From a checkpoint of a small masked image model.
Model: 6.99M parameters, 40-pixel images, encoder norm rmsnorm, encoder activation gelu_tanh, encoder layers 8, encoder width 256, decoder width 128, decoder layers 3.
Training: muon at rate 0.0028, 9600 steps, batches of 256.
Rows from block 3 of the encoder of a small masked image model, named by matrix and row number. Rows with one number belong to one neuron. Each number is 128 + 24 x the weight over its row's rms, rounded and kept within 0 to 255. All counts start at 0. Numbers have three digits each.
After each neuron's rows are labels from the 100 images, of 14848, where the neuron reaches its highest value: "strongest on" is what is common among them; "patch colour" is the nearest of a few named colours to the mean colour under the peak. Only what is clearly more common there than usual is listed. The data: photos of plants and fungi (iNaturalist).
# fc1: MLP up (encoder.blocks.3.mlp.fc1.weight, 1024x256), inputs 0-127
# fc2: MLP down (encoder.blocks.3.mlp.fc2.weight, 256x1024, transposed), outputs 0-127

fc1.7:107139120121147138117128096160113120134131154119166149113165135120089121087103185142105095143137125149126134143181082117152147082177136129147150110161141120083158103080112066102127151116151147141121158101142135179149123100156114117082135114122167163137121139102101107135137129116151147148135152112131096140120080125122132112167117148129098134116124141138166082115174119111116105122136
fc2.7:139156109123141147100131142153128130109152101128145146063107089147142119126106137185119116139145162126107140157158092091102149089129100127153118132128106180134124161097123128138159092112093132112118133106168145147116116137117113112096124073123163146146117118118117116100118092125119150127116159103182095151143157143093138195163124086134147136113106151103154123145133128128078122137159
strongest on: class Liliopsida
patch colour: grey

fc1.64:122141144118097141147154166084125160106048127139158095150167091158116123128109125108111096147131096122131125147173137125140130089164100167140098150152134094128112120094111123113158122169110147095118110118118119126115156142093142137119137088169093094143076151145136162121147117127103107132140145104120092089113152119108131143115142116139166123153132144106126117105142097153149113086134
fc2.64:142145093137134107102109135091147120133142123142079136123119120119105087087162145119173123149108064155177135107122182112137104171137157147085131156106126134127130148121164127114114113140161116111075122086130128117133148139105159114158145096146112138172159128139167149115135158132108127107106130120131140123096107136147137094088174109118121143134130113095166146147158126112147154156150
strongest on: order Caryophyllales; family: Cactaceae
patch colour: pink

fc1.653:116115150099146106135119090107147136125167138092092108100157187096110112108157144121137146130114125122149170116134104160179064174122093144120135121152160170133147133130120108128118128129100142153164171116137104177106099161173131135147110087157131085121142118127063139154147147136145126119111147128130153118147134113129114131122087156123162128131113118126095123126112160105104129109129
fc2.653:138134113138143099149123151083121146169133087119119175108094168143155070080106119119149145097159137102141128181135113116149087161113145116189124164116102113125158114148130140093081097143157080111120157062094111154155087107153135129145122120166084117125123112144123119137121134140107116135138139108129106088127149143100082102129106149139102144141140160146119115099083135130153113086160
strongest on: order Asterales; family: Asteraceae
patch colour: pink; yellow

fc1.189:127106107126135172161123122141099135127106112115146103153075109134122129106120129102145134125111143167153122097091109146141125087108153133144130096092121180117091100144104173133137153113103117102134098130088120104107125098061126120136117154109171159163136108151113132133151111150117161145090111128120124120131088147142127102131172164119107167117105121084161161147133163149192126106140
fc2.189:120115140150114169146104140115129111100107139100120134112146102141095140085123116168135201145155137202120149148162100136076147159139114113105132095119126145115131130147121120172103107088096125122126148127136074116144142139121073147125121164176118141104110101138100111140144119172052115136170136127115120153110125138150128117117144166132125160097148118127117145103148120083113121152147
strongest on: class Liliopsida
patch colour: white; cyan

fc1.514:126123124130113111151163114098130177123140114123108117102100173063127151117102160145100175072177130136149130132104083084153116095077107118157134170113131144130110109105127061084125138169123141117107150141160108135137111133112110161123107137158130124118141103130102116161151115158171125131141120133086181142100153137092111092133112135152152132104152124129143154123091176138108128100122
fc2.514:119134111116141111107164134107115138125132088137129105122148137114171128092131160121156119095148068099114145167094142141147090156111168122171150156127110140137153146120116118085130147119118085120155146124095110095096143143151110154083128134153145129136151106144113117110108146131149150144125146121124084122144163139159070128137150162151103127173127097136109105133117122141110118113146
strongest on: order Asterales; family: Asteraceae
patch colour: pink

fc1.594:098116127108128190149116149084133120124092161126148122064164129133108114144107177120109161132170110138113109121148140139149106107140165131113137156111129155186111116140129170135142118148069128138129094156128134140095156122141132072119121135144116082177090151112141138143154133095111126139129135126129124117123109124155133114102097112105102122106104121114137100103106090169134140129105
fc2.594:143104112133162112170124109139136112121130152124130115102087109139117149088151144108135162140129155107151100130148151098126141123133150109134109112137131109109110133151159161137118148142149144120122137158137136146150126166131150130136133084113102177153118117119150109112121125117110168126107121097133122078082161149139074128116137155158141165202125134129161079189128104087098115119126
strongest on: class: Liliopsida; order Asparagales; family: Asparagaceae
patch colour: grey