Weights of a small masked image model: 40-pixel images.
Rows from block 2 of the encoder of a small masked image model, named by matrix and row number. Rows with one number belong to one neuron. Each number is 128 + 24 x the weight over its row's rms, rounded and kept within 0 to 255. All counts start at 0. Numbers have three digits each.
After each neuron's rows are labels from the 100 images, of 14848, where the neuron reaches its highest value: "strongest on" is what is common among them. Only what is clearly more common there than usual is listed. The data: photos of plants and fungi (iNaturalist).
# fc1: MLP up (encoder.blocks.2.mlp.fc1.weight, 1024x256), inputs 0-63
# fc2: MLP down (encoder.blocks.2.mlp.fc2.weight, 256x1024, transposed), outputs 0-63

fc1.87:161147143153106114167163135128174093109151110141110090136155108170105107134172154110118134132127139094122130167104149140117091094129119067121107107109158136118129137107130147126117125146105128
fc2.87:166089151143106156141083095100092135126125127134128136105134111133154144105169089147094128135122157168133119147091129123117091119093146119129171162166088063118098128136165153112105173092140093
strongest on: class Liliopsida

fc1.392:172122146117107142119170129096148125134122135113152131143130095114113129187128115102120129127120136120161140155109124115157091117136117112135133130130148119099092135132156159128133108124119136
fc2.392:118135125120132145156109153095137128139104117170140125084101112141103111096096127142133093128145085131135106125147102165079135137133161165111146139111133115190128191147115122176107112146128134
strongest on: class Liliopsida

fc1.467:087139113106145178111141151097157116142124159148133141126122131142124109133081097115128113167115136150126140084153141114147108105096110119193108161124103090159131158177151139139110136135132158
fc2.467:119151126117164110125125129140115100124154101129155134152177146175112099145123108104089146138105152131175112091139136095102103107134127150151122162101143056099119127116115139099136121170161180
strongest on: class Liliopsida

fc1.367:119109153142120118176142115098123103118125143154107126176106128115150133113137175110114118161132151133112107110144145119186165120138073144135100103133126110113119149107146116135143146117091131
fc2.367:139153129127146097119126109137150121107110073128136102116151133135147170072118141230130127115117107136139149116117103086097118142125115090136120116128119117097085148136117119088102127136130140
strongest on: class Liliopsida

fc1.63:133148062138158137136102103084123126128146113097121149120100204114170125112091142143081174113177127121120112153148114135094099074126096116098104111115145107132148139152122108161118151121110144
fc2.63:179119130151133059147134127109127140111129145148154138141081128152137099103129152106125118065150157100108105151121118161121129104102166110118141179131087130117138104147106130099088173080137104
strongest on: order Asterales; family: Asteraceae

fc1.643:134144145134114095185114128116133087110107122152142099118149115149128127124107124109132160142110107112108101152166086130161095150142105144114158146137122132120100126108115142110109119092135130
fc2.643:115174093093109102140082167092096104109088148197160152106128068102129122161130083081124122151158104122160130107135125091148098106133125127125143167119129118114146141152133164102124168133173148
strongest on: order Asterales; family: Asteraceae

fc1.729:154098148134115144135120115124163150127102135156152102087168153139146119135154124137107125124096116131143074149106132143095116149122118070146130117117123146117136155110133099095110142124116158
fc2.729:159118137137129130155134101101111139173133130126102143093113121116134152121108091131139114172103131164077141147142135095142107157148149099129098087148119157120146137124177148129111088137126099
strongest on: class Liliopsida

fc1.177:138116115132145095159136141139117130129120096152125133172118154132153102112122098139224146113127171103117092175142150136108120107131134166178123200151189140138077112117138111151109163143121104
fc2.177:142106142083113120132099109153119105101112163109134163081124064140131131148073155115172103106130154125097149104128086096124163115162140177127114116097093128141143132130117180128108099100133113
strongest on: order Asterales; family: Asteraceae

fc1.505:076144145116129135095130120154158128142098147112099130131169131095127109124145127136124092081172123130174140093143131130165076120111104117101090135084114161089108137136076142144136144129123104
fc2.505:147133146169154096145151124125110119126098108128143135134117160091150152096146126055121123110163123152141092079140120117142101131097099144134110101145135174099134132171101092118125146123083134
strongest on: order Asterales; family: Asteraceae

fc1.752:173131072109101122155134143135122136105111143132151135138114161111174156104143128125148149117136089131110131111155123112125113138088122126119107140141084159136114134128116086074137126123118171
fc2.752:083187144113133142124151149144131098089130133165126177103139099132125164165165132119135114071146139133103102140133097137135144109115118172119126103137097142133167105101152127136124113162137129
strongest on: order Asterales; family: Asteraceae

fc1.253:107127131095142140139113123078106120114152101118124120124120178077114125078116157184136138128146134126166176119173115150182091134150100193122124127188123188117132129090137174123121126158127131
fc2.253:127111119134148066135107137140123130130142092112097085122085165130157111096126121128107134114153156103145180123114107114123075125102109146162126134156125184111109144146116143086110137142156117
strongest on: order Asterales; family: Asteraceae

fc1.55:131100106139110137156138218078137107140124128112125135127133168105144113087154175136169109129130136111130143089152100123181103125115136130131122100138130143153110154150144154136136139137076131
fc2.55:159089135113134153110167083098119136094123164119081136163148130136129152113120116096112102132132123130126112110129122120078175112119109095116075125148084179108138153146156094148165114115113106
strongest on: class Liliopsida

fc1.701:126114125123101133093131184149126108164154131170117094132140135128144141150125135139134119112138133165119153161144083164154123145117132144115083111126082114092174149123114128140121124129126128
fc2.701:141106177124147155166130100130139166107117138121144166083175157139157120160109096127081099174105161116114125148119158098147163123160099119147095124130126114107080144120129093114156180147120169
strongest on: order Fagales

fc1.391:093124141109111146113110174158094118087144122150169135172196140092123112136075084135151163081152100072137131100153091108150092129126116137140192142157135146124138120125137136134086137109119110
fc2.391:153149093122179115167152113148105127144173107105141120094074102141122186147121140108158131160133183123078159130135123110118132137189128084124107115123110141134125132092118163138155115133148138
strongest on: order Asterales; family: Asteraceae

fc1.242:176155164144126132150135148097135133159098089148149148107098145159158113158128121113114141146115178153105089154132121136142119118143089109110133113084126101099088108117105135120107124143151160
fc2.242:132087109120150150131112099092139166119167098155109109102129187120088108175115082145156114136091101121112145088137162108101144132110132124130140157136078123121133152130144129120133105101125136
strongest on: class Liliopsida