Weights of a small masked image model.
Model: 40-pixel images, encoder arch vit, encoder norm rmsnorm, encoder layers 8, decoder width 128, decoder layers 3.
Data: trained on photos of plants and fungi (iNaturalist), 90422 training examples.
Rows from block 5 of the encoder of a small masked image model, named by matrix and row number. Rows with one number belong to one neuron. Each number is 128 + 24 x the weight over its row's rms, rounded and kept within 0 to 255. All counts start at 0. Numbers have three digits each.
After each neuron's rows are labels from the 100 images, of 14848, where the neuron reaches its highest value: "responds to" is what is common among them. Only what is clearly more common there than usual is listed. The data: photos of plants and fungi (iNaturalist).
# fc1: MLP up (encoder.blocks.5.mlp.fc1.weight, 1024x256), inputs 0-85
# fc2: MLP down (encoder.blocks.5.mlp.fc2.weight, 256x1024, transposed), outputs 0-85

fc1.453:120108167143128126143107084113133134130161136110139140167117137148132088147115145173158072133130121134133158124154098113101116118145121134109137112140131150102126105131073123111069090085108150120134136100130100122181086111129161115065111089078159153123114150
fc2.453:179117102156100126144151155138113148106179092138149133119126108130129126141154087120126102132149148096126156120163122107132143108123138142143173128117146167112168121123138133096150095161130124116119121157102122116157058125144144128143139088140154142139138136
responds to: class Liliopsida

fc1.4:133142117183104142127132174127135113143146138125133144208198134134147147119150106149140138133146144140152122148151149172130143120160064121119137123159146093112144128129108112118149152117102141151050118145095108094128129133153058145118086148112135111129132110
fc2.4:143179092148091097155111104132142112146120120154150106145135111122126116103129126107140112159125120096114146146159094119111122120132125130118095151163119102137128094118103150121126118146147143127079162113122113147081125136104129110147108134111148190099103124
responds to: order Fagales

fc1.157:094103085138135129115131119103155084068114120132125139140111120126119149135133099079141158155158126100161071140151133181155127133151163123159184103137135088146126135107149138112177162120128104120098120163124143108127103094112095124172079166142118141159144173
fc2.157:145113091157140093110147165160145128137158095124174132120155125171150166107133088115153125128082107112114113137100143145129139111107124081154149123096117123140116118068140122128130085145115110119152149115151135124133152162103146168110111117107124119120090138
responds to: class Liliopsida

fc1.51:134100105152117127125150155121147113120147101147147132124082183109144126118085127134123140159100104129108070131097122127095155133170131123119141114152142105148155133159124129113144160139115160138111127123177119158153167140131111084122163128108137114104112157
fc2.51:134127163168165138145110145108110102115120122123141094156130125138167095141142174144115140142148121145098158114092140124134095154118117120121112140096103113108101162124093086142155155160160137139071120102105131107098152108119102116111115115099162155165139155
responds to: order Fagales

fc1.502:125134095118152138147077152128154121156090123126153140129145139116130126134117079134099135155130106145133133145126112136110096128121095142196116093099171130165095133171136121148124113131104123122089166182113126098079141101145106122104124115150195124143129149
fc2.502:130128135140112108143126102132178138111117141145126132135115101157112121181124062129067153143161133090160153112115118098115104083136129146102127152075142146142068144128167138143109134139149111114164131133104142140161139121137108076142145167106130125164146116
responds to: class Liliopsida

fc1.468:106136154139146103130164113193112132120112217122109144155113146139129134128147111171134136141158094105119088165152145125138125143148135137155141162112134148165132093118125095153158114088167141087119116121114137143151140135122134137147135145137137127140136120
fc2.468:148138141118119150097134150120100145107115081150152066089061098084147152131155156125117095123099155141142141162128123121123104112143120127113083121166116128109111120160090092146061175136133099147124120111125168111128092127117099157150149099091151094124123147
responds to: order Fagales

fc1.367:098140155126141176125155105123088117110124111116165066153113139115127127092123141094112153148174116134135125084138090101122124114130171133115093138095143137123111134113128159126117159116068127121130119132142150143075170110141109123153091137127138149153128137
fc2.367:132088144091137184119116153146139129127132152119135141138139144144117126141145153150133122156090138124155175170119109129108097121121167137111122090128134084149163142137156069186071137120126101140132176140109103148116124173136121174132159152136089112138143114
responds to: class Liliopsida

fc1.43:109129146136105106124129149136097122126120109122153132133117088141107141164115129154088110128101106080118124165169129140160140131145110135108130090095074120135175171105093129093113144130096109115083134094137123101155117148156113071118097121171133084165092121
fc2.43:134151092143146122123120117119164132155115183144169157127115151126126147160098100133159094154116113092104116118091139096139122178179122109165147148170130134147129162137105122156137110098109106069116147111107126140131122127062120129143157097120131150087115181
responds to: order Fagales

fc1.377:124157136121125120153103102105101124148121121163124154120103171156084132119114138130143110134173139094157135108129065167135113164092168116117121125187126146110099137091150140149139169154145108122117162143126158114132104131162148113127079089105096133133123108
fc2.377:169141133135093135146154113122169113123157133181143094121120092137097121142136136154093136087130149141147126146119140141139111140087173115133112124127151105122158116111149089104102100128122127117110114124067104135117100114120146089130096111172102140139101124
responds to: order Asterales; family: Asteraceae

fc1.759:138136116182085101126127135152140146126145149128119148084169149095096134128108109128123124175137072129137173134132138150096139143137047136136222135094201113147109158108123124140123126129130154144110152134129165149131098149112131131124155108126126124109125118
fc2.759:123128080102161134124146113125179124149137076084135106130108147164124117116151130122107137115130137139123150159163131098142134122129114111134125138075118139119155101147147100100094115110096118158176089150138111149176130119156089146130132152141150110110139157
responds to: order Fagales

fc1.699:128135163164150154090167132110135135092119082138137121121171125099143141117095123119136156139164113130130131114101141162136135124104127137132131173114093191141144127120113128153145115165089081121120112098122137137101125143098168151136125151139154121150104159
fc2.699:129128100107130132105171086092100112133145128130146191149136111156072083147131104068182148151119142119159108113189144162127152117124109139141106133134120143121123163154140098141130115118094104151124093121103144147146128130144108150104125122159159149130111086
responds to: class Liliopsida